Rows from block 3, named by matrix and row number. Rows with one number belong to one neuron. Each number is 500 + 40 x the weight over the matrix's rms, rounded and kept within 0 to 999. All counts start at 0. Numbers have three digits each.
# gate: MLP gate (model.blocks.3.mlp.gate.weight, 512x128), inputs 0-127
# fc1: MLP up (model.blocks.3.mlp.fc1.weight, 512x128), inputs 0-127
# fc2: MLP down (model.blocks.3.mlp.fc2.weight, 128x512, transposed), outputs 0-127
gate.172:480428532387480475464477451536515502507519517509519524564556516506515498461503474411518563535508528505461428436526439568531596379519529505511527541539469519515566459563573517536553470462442596524590467535449462527554436459518478557492440490530461574519478600503467536561471589479549410503444522493532530458440456505444533504518527522522467533484482461517515519505540519553480568502502
fc1.172:540542580523485520491513501450452518520478558455511580594490505405413518466458494521493572475470538507388566464590520546603525422430594466542572529575491425531510412515539509483499459520576510436534499570471475594537479466445555511510488402457479488560483548512467495529456551451567460458450516516535573530511538501535438536509570489408460549506446536569518490604513551494503493544477
fc2.172:549534475513495476506533488535526549439508476550481534507456544472447539510469558501500501492486487464511538531498513504465470543476527463522482545506479470494530524438551479529466445514510510480451489472519507517502444504522527466496523432590510510524535427521508478484519469519529510464549474503496503520512542472456493505494586485495508538515489514517518507463469516505474543496490
gate.173:526465546568516543444516479486546550570484512554509500543497496549500542447508583525472437568476515509525544538423528533490513503533500494439484528515459486498527429417520508469504463515494463480584544508521491516495430473498525469518438452577503479537510501510450481488508540521482537576469515481439487413440531422486561488488552530530451486448440538425483553571531458468461516539508
fc1.173:431532521428544488517460509485474546482454521536566569502528499510492511517503544458524487510534538494453536568526469463434501467538496510543422476489537531520465497522511503472539480406479530522517510496435464487454521554527484489498523535503510507502516513467503493468492493467510483460509458483475474516496475441473506500480525526529600478515572542563550522469551534491556531496532
fc2.173:481462551544526474485482533475523558525492531489518538544455472492521520428502417523488538513449526537525499507426511491472502485508514546451543510525553463433543507503507490528464504550512532455513513522515492487486531514511485468539501528538469502534500492471478440537587525508480538611420538481435493506452453498462521450520541459520492518464467557471438504537480443514559510512531
gate.174:518478460456550535511469519579458530455527474480559546495524475424458544499542546566610504458462510551497473538464442547440479483497524475485471498544463497496479473472552515531526493453426568452495450437449505535501447528486516495495440553549475571577491527518461510523553476522524495541496536501492498476497490477516495478469532521540588521505522520486505523531494498530435474465539
fc1.174:500517505558502589526501513463519491512470480536518466522501455511542510447564456563484489553476567515488541501471578537459443532467496610467549484472501477493542563569479550401513481554458496543555450532504533497490521461468502583572535515527525475489514481431498435493461497509517462417535487472486534475422506577520493520571554463478519438417569496480437507431476491480499460508488
fc2.174:473503502528529503441505458493550504535511499462507467462495509514513523584503510421471445477442481476492517516503439501546542516506469516464490472626467475460516534581496567420566413429423454446513521543527471492454487469518535545438512462523461537490451459472564473537513482526491529546434512458510567520508473534503514452508507568494521502487530549407569524452453539478458527478482
gate.175:523442530523578493476419467527603559504511471501525498447466455582486513525552442503460509467490485485418519531439601492460511532449565472502542475541500498474515489494563499430501416498496453507473481530620477467528497584525488450581529467553527492515495424529490397474507582443465450509538481465518503496482434496487450469521465511533532457559439523442523475572461426518379499493500
fc1.175:489464537440488531498505462459526468508437490420508491594420441423474509580480443527458504527536454445410512499541527423437440493475459556423555515534515446448461502413508524482482515462509425449495506546535549473496524460537444508414560497480499513496530575549563479493476502423506518534526580502455487505433441474516471530535475486511505516558481508531504523505434457584514492506513
fc2.175:513559484519510496522539487510457479534584531523464490464514521501506540527467503504556562522493549507524485540519425597499587426503522472529497505485551489503538491582515484515612505511576419510561481422440494446518533493476512572481494517409544564497470498552462500577534527496536562522456507510505495480524541517439499535472597482480546541513583496467441526413513582444556495519450
gate.176:418573451501544542502521516386464461509504490544479493523493518487530538469530542571481462437516498483525531550517446476487514472479582490530475521477497604445495527493535485582476543471473543494512487455448517575498522477495460515528532487484479486472468506521530478501535473503477503471491490489550535501500457504457472481481491526480510422511452571496475545430515480554510478465510
fc1.176:540525569490465471582550535472496588512467482533469523446496429490474512495452504411474482508471611527482444492506533473476519470477489568445491511487420470515511538476522494532503524469466543550502562544513491399524500546533488549473526495451524503516504555462522493553524524510520524504532537493497449501495448565517477505485511535529502515503456492563473528542532583555508519527506
fc2.176:403484465511532538469493455427531495486468460435512505480488495447519443484502482431453467447523474513482556509486479495495462476536509462593470497490587523506498465552499432521450444507536494492545479452498462548452474479484529484558467500501445511492533528546494557465477417465514499485458511450500517461460539533475492496516523493463427552480488508514537501456501464416453516509494
gate.177:451497519529473453479520509484528635535495515515559551562480462478497514373456536492574548496466523460478538492488525472471482527532460509464469504483511559562484517485464587509465485565517515560515500578462536537490429536517535498495486535471519466518468475478425456399491491488494519543487473483486460508431418483489523493525472473465555445533474475421503508440506538480480527541424
fc1.177:513496561514518490546522503517468666429534546580529515525488485425472507502438526520482456512569472494488464437450507501497458508520488529437450567508537566488503471510557556491577484454466527497530482564483455556464517521481546530544514483501527436550556518472536523459502465471459567492495481429488488560507475510470532587556500534491412490443520531512559475496468468492494494479458
fc2.177:553453583508521584474539453513451469436504467526472582463480475533510517512490593546453440457478502516488442476545437532482517442400476518521551461446509473572513507487470423547493445419571432448539559460527513544473548386492499522523479468499464507468499540513465553531492586571438487471418557573507506533445469497490522460460479503573505500522496509536557444469457498484518482414467
gate.178:475473480537537506465439545518564505568402476431469511514468520428536503539486535511484521520496471495506411536500506481533507575476501544549535457507436505442450534561552444454587538553521481482539475472456479480554524526462487533566550477487504467496437485506430466448600541497434485425528487465485512532448507480415564561526504458495534563461530482501465427531502546447476426520476
fc1.178:479554441550504540560505510500464491488496582465449490531497508491494531592486470460516496498551415479459446492563569482552557486531522533549509422449530503507393433458515473500549607522470523509487512500535402450517441541482428439504544445545506535447556462471555537482492575461457503494493514511448503494498540566451498471568552458578464435485519516489457506501539554486453485559520
fc2.178:464530521516522416503438488509523506479513484462547560436501470498526523478453544524455461504469592438476552556527527537534487498578541531496485541455486485471486545503574488455451495564454457475463473460483415522492505489450550458444460516470536481506464456542453553522455486437561514537568542495495506448445482473509423443470499464549430516455545453550447533477508473485569536485568
gate.179:431484434469478539478480494571485493505501534494531491456536480481546475507489503544457486510517524517472471502457487429506444503498492522484569473425560541533484454478502474502440531512457592538487451501503486459543421430516462540488476464563516530507477499533529555491428458558482416480455394532434487451508504496487517444571525467537550554545531457535473555547442522493510529505565
fc1.179:516480509507531512500484557543452500497542522458538529502478473507525501497474475525519571510516478503518529477517503566439503515449478535534483494534464467484453524550539581551466458479448438547493452538506479532530552509533579563580494561508504472489528511482469426487480510508514565500451482462514523424448454460465497450489444517542501464486514506511539485545559475507552413511487
fc2.179:475475563535459533471500435509493547516489510519583537458508515443437464550499530533512524488523517526497437460482443473496506493537479502511497474504589508460485468487482517460500557466527496460451482495457533534518479545456482503402476437513436586466528505530482435549569454494532521535529554469468510540463483508538489460493470449502482616400500522481423556527505467501580498500512
gate.180:555459491462486517503502470529483514484543513505507549538556490551528528490513457496513536456500475494551520545474514535551540574463488476478433425471462479513553557510559516488480520530476467374477455410523458526498541518521516466500493492514472521522504497431420409467464496492516424497443472591505521447441425430498520493591606462555506522523522533401535484590469449491527475499517
fc1.180:460529561503479515515515577487492512478501576549487448471465454535622589476568519498489447496528441554493571484532522520476454518479463505555553540459498464446498449508475501532445482579494480499466531501455491514464543560457449531528490445526494496483496494527543434455503501518549449484490484532509516573473561512447415502441506477438511513446479501523535526472479441479470543484520
fc2.180:541561581473612499467493583483494496636518501461486514540503500454486520572466560459506563444525459471564434452516552531545520443446508541454458473493402570509533531499420534538500486531493552559491537454544507535474595484492525452517571457528548566546482542511516501507432459524456548556492530529575545461461508484411466483535544529601502437413510541509518563465530490460513565444497
gate.181:511471460465477540500569478530556453452482527528543484442571501497547556574511534516437468592551459542521469506488525394506477538536475533484470525491605558523467490471492469436507486497490461488416564461467448448446542564460453480478524494497497505557427576489564539505547422572411536500513453501531461533502537491487527547533410518585545501475536497465535485493505521480522530477492
fc1.181:495506507444524500450540438480487496468463487475519500506530553475493554558515479501455535555471520490499526472516473525502475424494544450574534545503506539567548466448525543469581492421489557509554468509485498502514483441510533454432433456499545511565480531590481510522486498514547440431473453515523500517483582436514496470526592467571439492499472465462504528440525562521450516458588
fc2.181:427486536472474479453533469437442486517570524541513514531478509499548516494510536469495536520521500456522529496562504507544508473428508516470460475501448471527549456558512490488533515519546548481516578516466497494458551575479532493544455543481503476521541552472544573549536478455481527508521493538534457490522472537495542527491466558468495494503533530532504487585498419492564490495509
gate.182:533552556488411529464455494435490496603434466572518457485512505497441508574516527524592552553407450520499466495461538534448563432482520482512463477532447452483502586462560507498509525556541483460541513469545529494566505530531502555454507533460474437469468498446527509475547555538470550473551448520511494419568577513404416501573490501529510497486455551477512530517482491471537495481543
fc1.182:527548450512472573479458508516492488523484521488527522511486489487523567508497550535523473533503478494519500553495538549504511423451542509537462530424506502453533454502508515547514495474473576534454512523545501495547531522434451489528445471434448507506432484524518525525411498619529519491517476448515490573458539408477499496438439459547503487539483498528485472481582478441572514447554
fc2.182:433517543533497494472529524463480491431513460494539554537460546463531507542540521452529543449465527509445440510555534429536562569517522551465524459508451430521477550490571496515561527538544515528556544507459465436553507512488484474545473466510501534572521506513479486457464502486517523422429580539575471453425475533541462470490539546438552458483506552474505492483462524583465505519519
gate.184:590537524517508521556479468479518599573507467553446478565492473508517551526443514492481502469437468483468446480460420536484509491459480441483509511491509468432462554504519433484474536504452456542501576512478482466455481490564535537510464436486498442467514547525546394541522524557553473533520526537518506561509521519542457516475491520540510455551477492475460535438479528500474406525518
fc1.184:512467535550453565509522486426507502489471423501518492544493411547536491591457564482558527488490512539513407491511496490585475558568489534527503517536520459549547470491428528586504485517477558528516514553487460497473523459452503538472575593407538489471459478565496581519508534502432507484472515519499562527515475529499539507558548492512435524491519485539516607487516516451466515510532
fc2.184:470505515466521483485429481578493455485546563508462504536511531570518507527479498462436576532513509488503605517438437454466470543463532511478569451503471517467421566443503454492443414504442574464455476486494481459456516537504499504468491500517491481478482418555501469520519524463505520472562526462488412460461466490539420526430450523405522539493509488434499475563547511578512435531492
gate.185:520508539573503468476464491415532550476528503551479469505612431442534481523451497489509452461494505497535511414491435608405538567484518511437546367509556562576462516511547421479563505523512529498513463457517544486490543565489546546487515452507527485473541509494501468582544531572471536578529474501519460487441494538463515495548481538433479478464534465541517505557481492505524469493485
fc1.185:602538455533530561491429441482501535506538551572529467590512472528463523497483476528568505459576459546420503461485540496501507495536524499510500453550579527522457494454514525465514493549528545484520505468538453472478483522522488528440569497559418445493467537539567534453503487473540449459478558545507491408529479485535497485454423500545453482466429496468535394431516507471478495455510
fc2.185:455466506484451411470575560503475458468471469451468501479516548515516510454505490430470459530467583508497472482507498513516462502568440502554476515501470492526546517547514522491461527475500517457547497548438472456517520443487493445520472455469527588518434425453499486538575504571520545502542473514518550519467479524519510543566500454466537457563514529568492520567543503533415533570515
gate.186:498527575448448509504468521508581505482539564544487497529509508473464538505529492494520541523495516473495539469523481505481557559509508552499502472446573553461446509480495462609493459518526527385459511455503472487550485576539513572510427473502475446462471546523509467528512599482424512480562456524446446468437485443495487492474544452526571498524523490471551559509496508525507530464551
fc1.186:558496530506531609474473425509522499536538520460545502481500514534509577481428528548471521459470423490546540566522546456529493439476484526476519484521534507496560539581561542502502478544483464439461544510502475518465501479484504492536468555478517508506443555513412548504502485497439537536552501506443474513487498543455500570511516498453530441603497457536452487516504605524475473522513
fc2.186:427482469440500465522482545456548586562523569521507434437526500484462485466548464457496484453541532524434496480490502482517518445428450411558468461471485514526486557565535448416499515504519517486470507495546502570628486522536607489458509491513521433497484498497545466486535525499516510471456478476538500437516515502495521406521555433506485533527489483460480504454481426532555518498512
gate.187:463483480544515503497521452494476567437528554541533478485487502492554446538534496537474524467535504448531474522494459547499475463504505552459446537496523459495454537376464510474554476517516503515469500525501553500523515451472467448498531538428496439461450510450521523510528535497485491590518493446461566530527487496435570498540478498552478456507493569506545477499550535518524529477460
fc1.187:572532438475474508484491561471554401521522532501525493457532478532469515532493437524551502504501607464448488527510521470453550513491563451558480533474547546552450517547506563479553509463495458491529552506503547576532465491485454540477478580554510525508481453527506446475516501551494589466511488525556493433552431505551437500529499463508527436439573469494471482471560473454493549528468
fc2.187:493450472545538477522481416501516506444472518501523524505483581489520514492517420547516498534467405489555572500508464597510465441464486446514505463542443460474493483447479505487491495526545510529501488489554485475534518512516421488449574498503477439527450532469499476495469472420487468493519454539455515552504537505483541473544469525488432397565433551489496511503495473524467461550502
gate.188:509538505509434511543468583483489510527433522495566522501564458398566579467526536445494528493535509453546482516588459486521435474536514541469440473510489546490549484533584455566563444469555508515481487542529545524471476468511481431527453460504526536534541425567478489506540388456547518486420596532531479429473437468547476562490562443536503425473498496538478550511523525518545545578517
fc1.188:516455502504519506494525514537537452494475480522583483548463490467521582522489493519504462471474474532524451529581462453511494478438426469454543431470481519537489539494492441480515542503512559473524522508584486465462497510490494436492541510520452483532495448511523564520424540497492500424513475449534566457502565505559494552461440461534558558538516497521503473488528517525400484504465
fc2.188:458462460464500457564436497506547529467505495455455490468502466529512523549468467439502434527529509543455532513574564447514509532555463469558475572579598547473524406405478495465496476459495486478469504535541602495473607529467488443483489560525503558470434459486514437504545606463458483549490507522512471503492460516445491449581456508486459484507524409585461532488512502499442511495530
gate.189:524502548557534461509516474466489469460482580450503512484528492480457483524515485457513508495522453457471483507520459441545491601441441410487510474458486493477411488545450507483514478526482507532513469570480502448497503454521525446478502509465465471415589562521564486465518458550572494450501559513499502517418558481485504496531495501490550547447500481503449515552491559593517501491492
fc1.189:454527494429542515448476464467471525543535513518486502501484487526485452518471527501486530544445516476464545476526491553465521584496486465511526478501557467501598535441442482489488480538539525522460502479507480433466493445485576590494494520482516438464505473515492513477511456491557519500504501501455439440452578541497563439515406519495534484486518442533517494537512506495507543511468
fc2.189:468534421503479452494550504522475490542458449461468586460465508458510539506654551529558483492491500549570561481518541493464456535582506601553505513536485515456503501536541548435489495487432454499491489450552524510472411543552497497445539564503482524520507500436476462469546555547401528565506500486505475492521523478564517492470478418479449453522489556535533488453498466530544532510534
gate.190:467546574505510475527462478528444483486492511526560472480477541572507492449535466497525533440455502502567568464491447446519474530529492565506488465514470533492461489445524459496454538507481527477554475502467512513441464538513464466511556483456469527518463518505481525481451534475513559494496504482580543510496454537503544436507524507541531444560588487553483523554483607595509419485458
fc1.190:510575453499541534516477435489517475464430489500499442482475507482520485494471536518494507485505478439533530480460488525523489490478504550518593525542488494460518535463499513555529489510480501511573526511460503453499446551516509537482557478410504512504478490482512513414534429526501520561467431394553520500524474496512497415475461481585513548443541484452505529477488520521455534482517
fc2.190:450500529525481483476501517538483521543547495502498436478543525502469552563502517535496520495433502480420441524499526516467520473465505480429502440458476545492553465503474508496447506441520444496398489496523475507512471506477519469530484558508532528492494544487489503547489445542394441485548518584459457462553528487480484571532532482548515529510381551495482536500580454464561475552518
gate.191:522549560478473517427619564464520516493511532539472499458527459460490444462513532497540555485583502487511497483477477511526442498529479515529527466485491434523508441509521544471480518499501483502472389519480547477496501480555531479545501459448490458485495475566535557507501497508433523472561505512508511565501435478528477456499493572454514565416438519476470508481617523523469546518504
fc1.191:499449511547524590513514440480531471464532481432498528429490518472507451527517447523508501479519493473382465539455508498446468483581480477532465426459478457525458492548461581558612523526559495519482454484514490509562516565511477536541501463478506431529463441510508470432450558518595496495522511495483481490484484456504447533557519505541549488526574525443468511535499527460489485524530
fc2.191:550502482443556422497484517535511482541458522497464490568467500493489513472479448507489484582408542468533559453499510489474514547413488536394531482534485516501585450466540428527484476440515516548566540506523502509490512424493442511402478525460535543428457523454420540516513501464479553467404460481524501527508484514510556502467474456510428520549435435556528518446472489528515544528419
gate.192:558566543502419503563485431498519477576521399448494468475519509491535475459536580450433465480500494452476530426484589501507468533590470520513451534474471489509457466484520526433527502490522417486503543539538542522517525608564415513418491483542562411481520445430492525536488529473442501553521509499440490484521548501507472459536547527603492418436405529480464473515523488527525510480526
fc1.192:576514524494426488531470452501577516618551456563542461533493555444470526495560621522448571478476501533425576488465541490522454500455474477513470500481509475452524465534428543516453528555562548542489532376526554419430453469520456506473525483501522400568582443523543518537512580509397518554460487522397517519543577570577611418531498506579518508478344507556426547534554483462577551604453
fc2.192:487410460520508520494474548475519529449490523481450447487550476500546469537487613469542500545516524533538455463512477492514583549431516531489499486528462535572525530480501476468525533419437531504424489577508566493456504490441531509508492527498522519450477580458470533504425487478526489518464518461536494444503528482448473512457498470415477524477576496467500450496525477501464516492555
gate.193:480456486471520522487525639531553533536481528422512485519477498482534536544469556552450436559559480462547513492461504499453453493490538448502566519462487494479526438510447496563548518484522509467460502541527543544469510477514502502434457527473499490485498482509573449501551509480452495453549508505549513425516492493562482514534449503531517424419563516485506528530519499454539519487449
fc1.193:492482554430434448519517514525479449469495532463545471484502452518500451485561428532479456503473520512565494502433476460480465457498475445478531495466543549514519507424491508494442545472531548466424451552534496478536569545490509566499466561423525503534486492579434530439482459489524473502547471442473493519532517484493520500532457505573502505535488447486508520521500499518524463500529
fc2.193:509521497533487440501528490511527460614471501542559508538523529469505509508516562479485476533514509501503518435484492538428456519530543498516531482509498462524493573453533416599521453541465450484476530490483479540501498565521559482367481582549483581509457527511514480565489520442478512489538418464472497487484538548398407546470523435504411451522544536530479487509510512492477451538491
gate.194:519463554508500544489533501465463533448476430485495428511491520543528463504430549486463524497509515436498506545460569519459456436522482491459538476545450546528449557455478480493536479483477471493515458525465502440518512503476493565503514505446497497522498552544554547494538456476480496524531456530537544455428503530539494458539470437546501483541469470566522428503469523566434506495471
fc1.194:436500443486465489578479489566593501458523488483505515471538466570557511519528517501478432461564500609477549503470531530482499471516526538467539433524535504526463524536529469527463486490525489492455569489406542476493486508503533444476513523532491491473457435442464491490486533432542531466494473437482533477526503514427502494537449512554479459575512563479520486468542470504527485477566
fc2.194:534541533532589517474516466477476480503514523501467472516510491497525495486507476567545425484497515469463494591560451512552566376416471487556482509478484513516507540483547501501566507569525500503498553599571573519526561486421472536407483511521534540483500513518522473556491558528490459472416475513542561529528516536548517483509575433443503521510497514489519469558534469501552480504438
gate.195:430479468531443500522453500444526520484536514488529483494496560458549527531426489517467478436527455543532504489531540548464574506510477493488508532473591518529470496492472465469474526491523488540528443465486491492571465508512443484464461482464450481446481457505552441458530482494487592471455477494374479542487494544419489461505508552572502495476593480509455449507548511534495487491539
fc1.195:508495501473486484502449510466472470514556530482472464515586467464521451494495515544469418551533506502535521535507495499554546513442504566504499511569524522539441436530483490511526522515488415478514530550470550484533356553499484501511570509526473490405554451528468433526458522494530480495481556454541549484485532507543494514543489511595526460500553483540492507437441466504525526578498
fc2.195:417508541498458533540485496540500513506559506486500485480514513461467531487470534529446505489540464535544523548539484412540484466498566432477421462459538444516509521503532537580458497497491483610539497485497568537472475448467444466531491543539534523477499539506518433525511433448505540532519535481576429540470508488419485456446547441470415494507537458580486507529579524550488496434535
gate.196:509563500489448454536519553460478439505401492424507488493517501451547410539604433493485485487552455401542457561468533449512440504535493514479470532510476477470446545485531547482504514529429523521507566495543524490485492556457522486446477522511527502487489513488505511509602484537549415431534492495543568502553465521461474490509620443451475533576556534445579477565467428476509500488467
fc1.196:505506523490510540449448513451539593464569507545507537457453512475501543455523438512598443451410452546514543518415477515552529541568523459566495510591454517535525506507555544512454483569516515473535473542464486460471506536535504514454557473517502490431469516484514494428479523548522536516521522535538534513523493464496519535461436409511575514441419455468448499479477513447493542492475
fc2.196:492462490479478466485391625558543510477498446465494513472542537494510481479511604478534458519484571525550495481475479474464546479440452501467513481551510505498494447440485547525550531514454400508493525544436552538426550533408399422572581542482479506568456456439537481449518532540501435563512462488516451457537513545449502561591488520479558529488527444566554526524523485518488522484604
gate.197:578501523467559515497482525477399522496489511566507463496478547401512535427532517531470519476478561444552473580539498459504494567437498492520481500517492594485536436533490571581514526576451437550526453472453460449550452524477509546393523489509448494468492488539604524534516521437591529515506549481487453496423529458495532461478521445522537547554460547538553458497535497592441503581498
fc1.197:467463528536557545420501484522549532526408380516443476543470444543529479465492518537518498423481529477524431477446489472497505542482487468472561475457478447485502505446508529502450522468520529525515503556479447582451511552489544459505526478512461522520519530505527505495496483507492509536504490537506476459544483491509501411485588492482453511499430551530564498485534504508537428573457
fc2.197:567516512497448495529488454479526533487470571521536602490443515458587509537506540463468515493446504442459419447544482559425464508525488493468479507500448518440485454478527504540498525482545577564585489502456457541532511464450475517548484493557500553500522597486514539473490523564507499500470519421534450470545522495546480522403475502554524504546492515441535429484500456490429487514469
gate.198:536438484551562510469518524409541494432483541465551473457482492499478519510503462435443512509515473511511512490478468570494534513542488462458436489503416502517522567557490458540617491503544561499467450514511451496505542461467607517537461525521478510466467500463527534481496485574590498469520449508549428520451506520529478542557531513451512439459494528567518505569433456517465603489491
fc1.198:495528546466497538558531587484447516392441530525405473450459500524534473549540454544588528515464484485472459527546530493495498505464552534542504524501495513538463530497482497514506444565450492538513456417524463461400491540526445458436489501474477537464497540520552556550460500525495503518578462529485563482455517542517534518540572504487496544539590537515449450443500481449451547458552
fc2.198:526506538482477452495471429453515533552475515527548433543494486596512509504600464493506570521524542513463510472495448437526550589679396496442503490430472567522463506515538478478537507452496494460475498509483443455522519463520468511438506523488523466496566458490545476439465468492478497446529488437491506460515619432475455529438445491456449550490527473480541438576471443508632488504524
gate.199:507465546501516485458507439590535530494427533419489475529502543532503452518495404581475514528503532489476497493417527478504414496471490536504454459425490484528506576491547495449511504480484521553514425602582522504483447520450492486484479476541572514495485520508440536482498510504426448460548563531542499457507578538586538448549518494491491440462481464506471503525557548527516518457485
fc1.199:484484484423544531520466525399521470506440472450405486451506494509526445444535583469521550493531490517493451540548475503513513517546497480467510518521465510508515553524423583521533510444493497470483564508455476476534538492493539558396476529492550503511454441419464485529491505439477555487497476501444463530488466513500517465517462487462508596529494537491455510458462466487429499548515
fc2.199:504470516568507437498531496541473547475538577519513561473481541515458483604537538447492522478518503498466519399554451452503550475487469579506527454561523510461471503518501565527490540507512457499467515529566526531538500524503531477508463476500536516480472547504484509474561476542503489534518569537496556460490535563538487464508577513549551536471519508522565461473503516474579485447466
gate.200:491555548476573501536549529531560447460523529549510531518499523481463529528403579601516480536571472562506534493530520493533503436471513516485546536537471472496462517409463535483494542517473452498436510461484479438531483532503596592455483562521531537517500542482482467481426460483449474469507466469401473523499463548575475552523493539511447435572478533540433516488479492531450526539459
fc1.200:517530536505496554428474501530447588466446523602411511518498506517426533566454456483515476488498505547478523480486550502535533526499527514477425484491464516491487526583521567505584440508494584475482515536554469519434421578528496550515550485414579502441476548493447488511505535414491496469446511546479483482478448531412436520477485433463484434526522556399472407436548547455501589500485
fc2.200:491446482499560493541489451475434469532521485460537506496511541490576445502510471470494523537451450471499549483525483506536491478496513492470475466529467440479537510481481483547426484517476536479471559477507466488466378504463488453505521470504469574491494493517466551504530500487499517527457508410569449412539546522551611483502459560607524522508498469552518499525450457542473512514539
gate.201:519538531463506462541508470429551490490438567489515483476480481468479493437451497526515501515500425503450530463441458476512523506550579537485503472452541484402516528483486486480524539542488489538501419519481496510495527493505444477557503433498542540523415552439446457490541537479522483472555426430465471487461516525454475539511539495483477498546455522387543550499542444474497462506496
fc1.201:496536528542452457527548487503506504608455478553501477543515527532471537525418544476500530482539496418493512535542490440487519485558577519464435508495445539496481451505430502456519508592456547486545405577375517452522422432432586440511532500394495572467504538580518548523510464471576554504560433447409565501413539462512539555508470466442565524457534458536451522539559536395531437543523
fc2.201:529471515504496533483450506503492429393549551422518486518512510516505498508509529522527472483503557517532466485459485539503479441434438530506552498482552476548520507517563534467433456452480616482436638469577524473534442578521491507475448479550470458495497407467511459478480518566417531462436561525581473506525423487476431487487551526590457501566480513510509513476418484551492482485517
gate.202:521521501501479540486524429511515471518411465471531513508512499516528462532446483440501496518529458524512530513464482560530454493474505494486502438504578491537441496506524482552513506532467501431524473549528490489489455474492480590527498416515548491454512454503541471539584503403507549496522545465449525574548470536434525476464513505552496453540481496536541487478516471484424502505494
fc1.202:461420470510503568524573530593452512451401593475494522560556464522472462475511489474477556552559434511478527508546391544509557597518506464542512608473459502498479386515565461516542543455482524466501559452473557440534495417515440482499481582563481490444478604554486517524554492457477527518493552491486520562432453556479538408484511487487450456447466556379555477530490511489496495518535
fc2.202:524588585471471469549445480496455428464539467476489531463488491472491504522513467461491537453494539529531491519497584459508454462516449465460499426499475503490527580461491531554442576555545568520479407557520499602505519475516536469488497490443516488429496408473481472449453515583474510474569542504529504494553559478541459492540545505496591428496515453519466481480488497485515468504504
gate.203:519443443485476529485522475473503509483473562566453477516539479558506482585572522467547474567514542474460546454477528496447488570565521511538478524535531511546574510495492478491570481521550556562506520449508550479513530461552481452527458449448499515511485500545523524551545535527510559414457528411478492510501521546444515477526451510486532486540551526452530474567547522612517542518516
fc1.203:527542542526518532459501506546499543477516603499565508488487489495489497497527503567510548384516489479506519507531520493506472513492478481460505509511503499502437513440451544601517516498482477476531490494415483536552464532453514516513562554529467461499484541529420449477462527528512513545486489543434544526521540477470498482477530415470439484484465467481495572476545505472492476519539
fc2.203:523469485508444529540565457472518482433488497467473572515463483515554478486530498480494539546509529526534509499536537479461495426527482463602543468497541470487492449570523539449519427492502498481512457506518405573450500468494505533548503402593478569483508508578558488480486424514508536533505486503526431597496516590439490491601519512469506538520460555537510502447466500494541519510510
gate.204:543473451455434389514524422475477543442597517543548468536551580490435482521475401535527452512510485447536407516489556464593484490438460478507504579522451462521532521475512494491497553509490506441564568494528466474485452563556480501512493526504495511488588445419452571463423454461476462541481465515479488504497528503484545524534486546495495402512456428548491549459500473543520518594545
fc1.204:514481550611388507470569472447448539509449473431534489509520535468569530486599485484545498552531456499514454527537478526590502511477450558511493495505521503414454464469458581496606451445514500480502526591563491473504481503536509517503552568451471559502532502424421485489494474519440511498561486453470504555516452545545487527587469430441552575542462530548484486556516513520492569513561
fc2.204:452595500485568521520468539508517503458507448497452462499498512499468536482499459580436525473487486448502605442535488519511496444510484478442542499533510397483505523560499484520477502504519468547448472470472471554480441500511509533507489474523502501502441545529529470489551541561485492490565477488470575494534480484508478457454489513507487508461515482474521480437535460450531532440447
gate.205:519493491485454487503433473538463478488493483459522465518472442501517504497517523502451498452480477517405547546643506534495510495503487480424425435455571494539467503480466501429519510497497522570441546520555508471521475536537423504445492496506535505520440463523487489483479465567521502552483479482515522512451570461526452525466439549496478450483480477499513474544465520518501586461433
fc1.205:469435538491420515473450404554506469434506504454501484548518491557528494451506458435497473527522438522490510531475551484500465527453497471484448461509559473519538508501442499445440467398509457471540586511455479457479585472536462520471512513488572533428473457495442482495478533468601529465473515469589474553508543519506414453532528443505516477509572487447494517505551456519479471423503
fc2.205:516566500490565423531561545452511492613415477500491505404500525510493486542472492477493526522464473488537528518492482493489509492523547512491501552486455546536512452539549536480527483608540487449477411481495553516501593512503559473498456516495453492464492478526546515493501449466434485497504460497446499418499457511540593480489490464521495493463456497497519494484479487508441527519504
gate.206:493483456519552544443569542447506475476483508493499468469457462561545495501535462501458531533509574473519495484509462555532489464485495519536511440478469486447465453479469535460545505486513536567517464475499587502556431519505506433509501425526466516460385533506471425464501504496457473547518476501449449560516452497511477525632553558485492445523482517544531473547523523545543506473489
fc1.206:489488447532467482553500554471489462502454552490467463480495488469468530482504507490509494505549476489462547511454539462491481466540457513427435484445545486602479460496528532497474503466526436533460578510457437536542542530556439503517464549469543573490484400436494493563554529536500459503517479532533528516445529564472551471442544493482498494495502478532509562455549523520456472472502
fc2.206:572467524509569487533525486533510519549484490501501508545551539434466520415456447510510487536499513472496534556475551428472485502437529554478460567482537466517572550526531515496424473476535529514480515542474453530497422497536547503519488491493506446488527488504553536500510501437485595430508508461524532491514502449494478481453463504420477569566535470478472488470486456455518490581527
gate.207:548480480537511471586444551576480480479537544536529496484475496546445462513452416475530436498489500577478518438502488604509464462523507466475541492500498484497469536489409496516523478549496535494512527517521486449471486465518406524545556494543465542486512532481498534407483544476541548569513477468525512483436516605536474479504470445554439527535424469536520409526473523531524520484612
fc1.207:498527503495466467504501545506544494506524442445556556463528494489526471470552507438538549539465493390579494582484474562485480531546489504493480557512594473502503492494534530522539503457543481589480499430478472500561480458477529556510472486581492540493496491472489449503522428501512459540535587500449545537521536445477541469533563510440512445550506506475544535435445497528545441504468
fc2.207:440441529555476554524458511549607474513461439519436476504517473506465626528476460495498586392447546533520451451489563430534528477486491520516502446488556524473537436493509508434447481527472520483564616565542480508504513426466542504526507521459490451528515511437455486449518580439472511494479461507508542536391538505454501428564468523503479465482500445495481477516507502523436438513575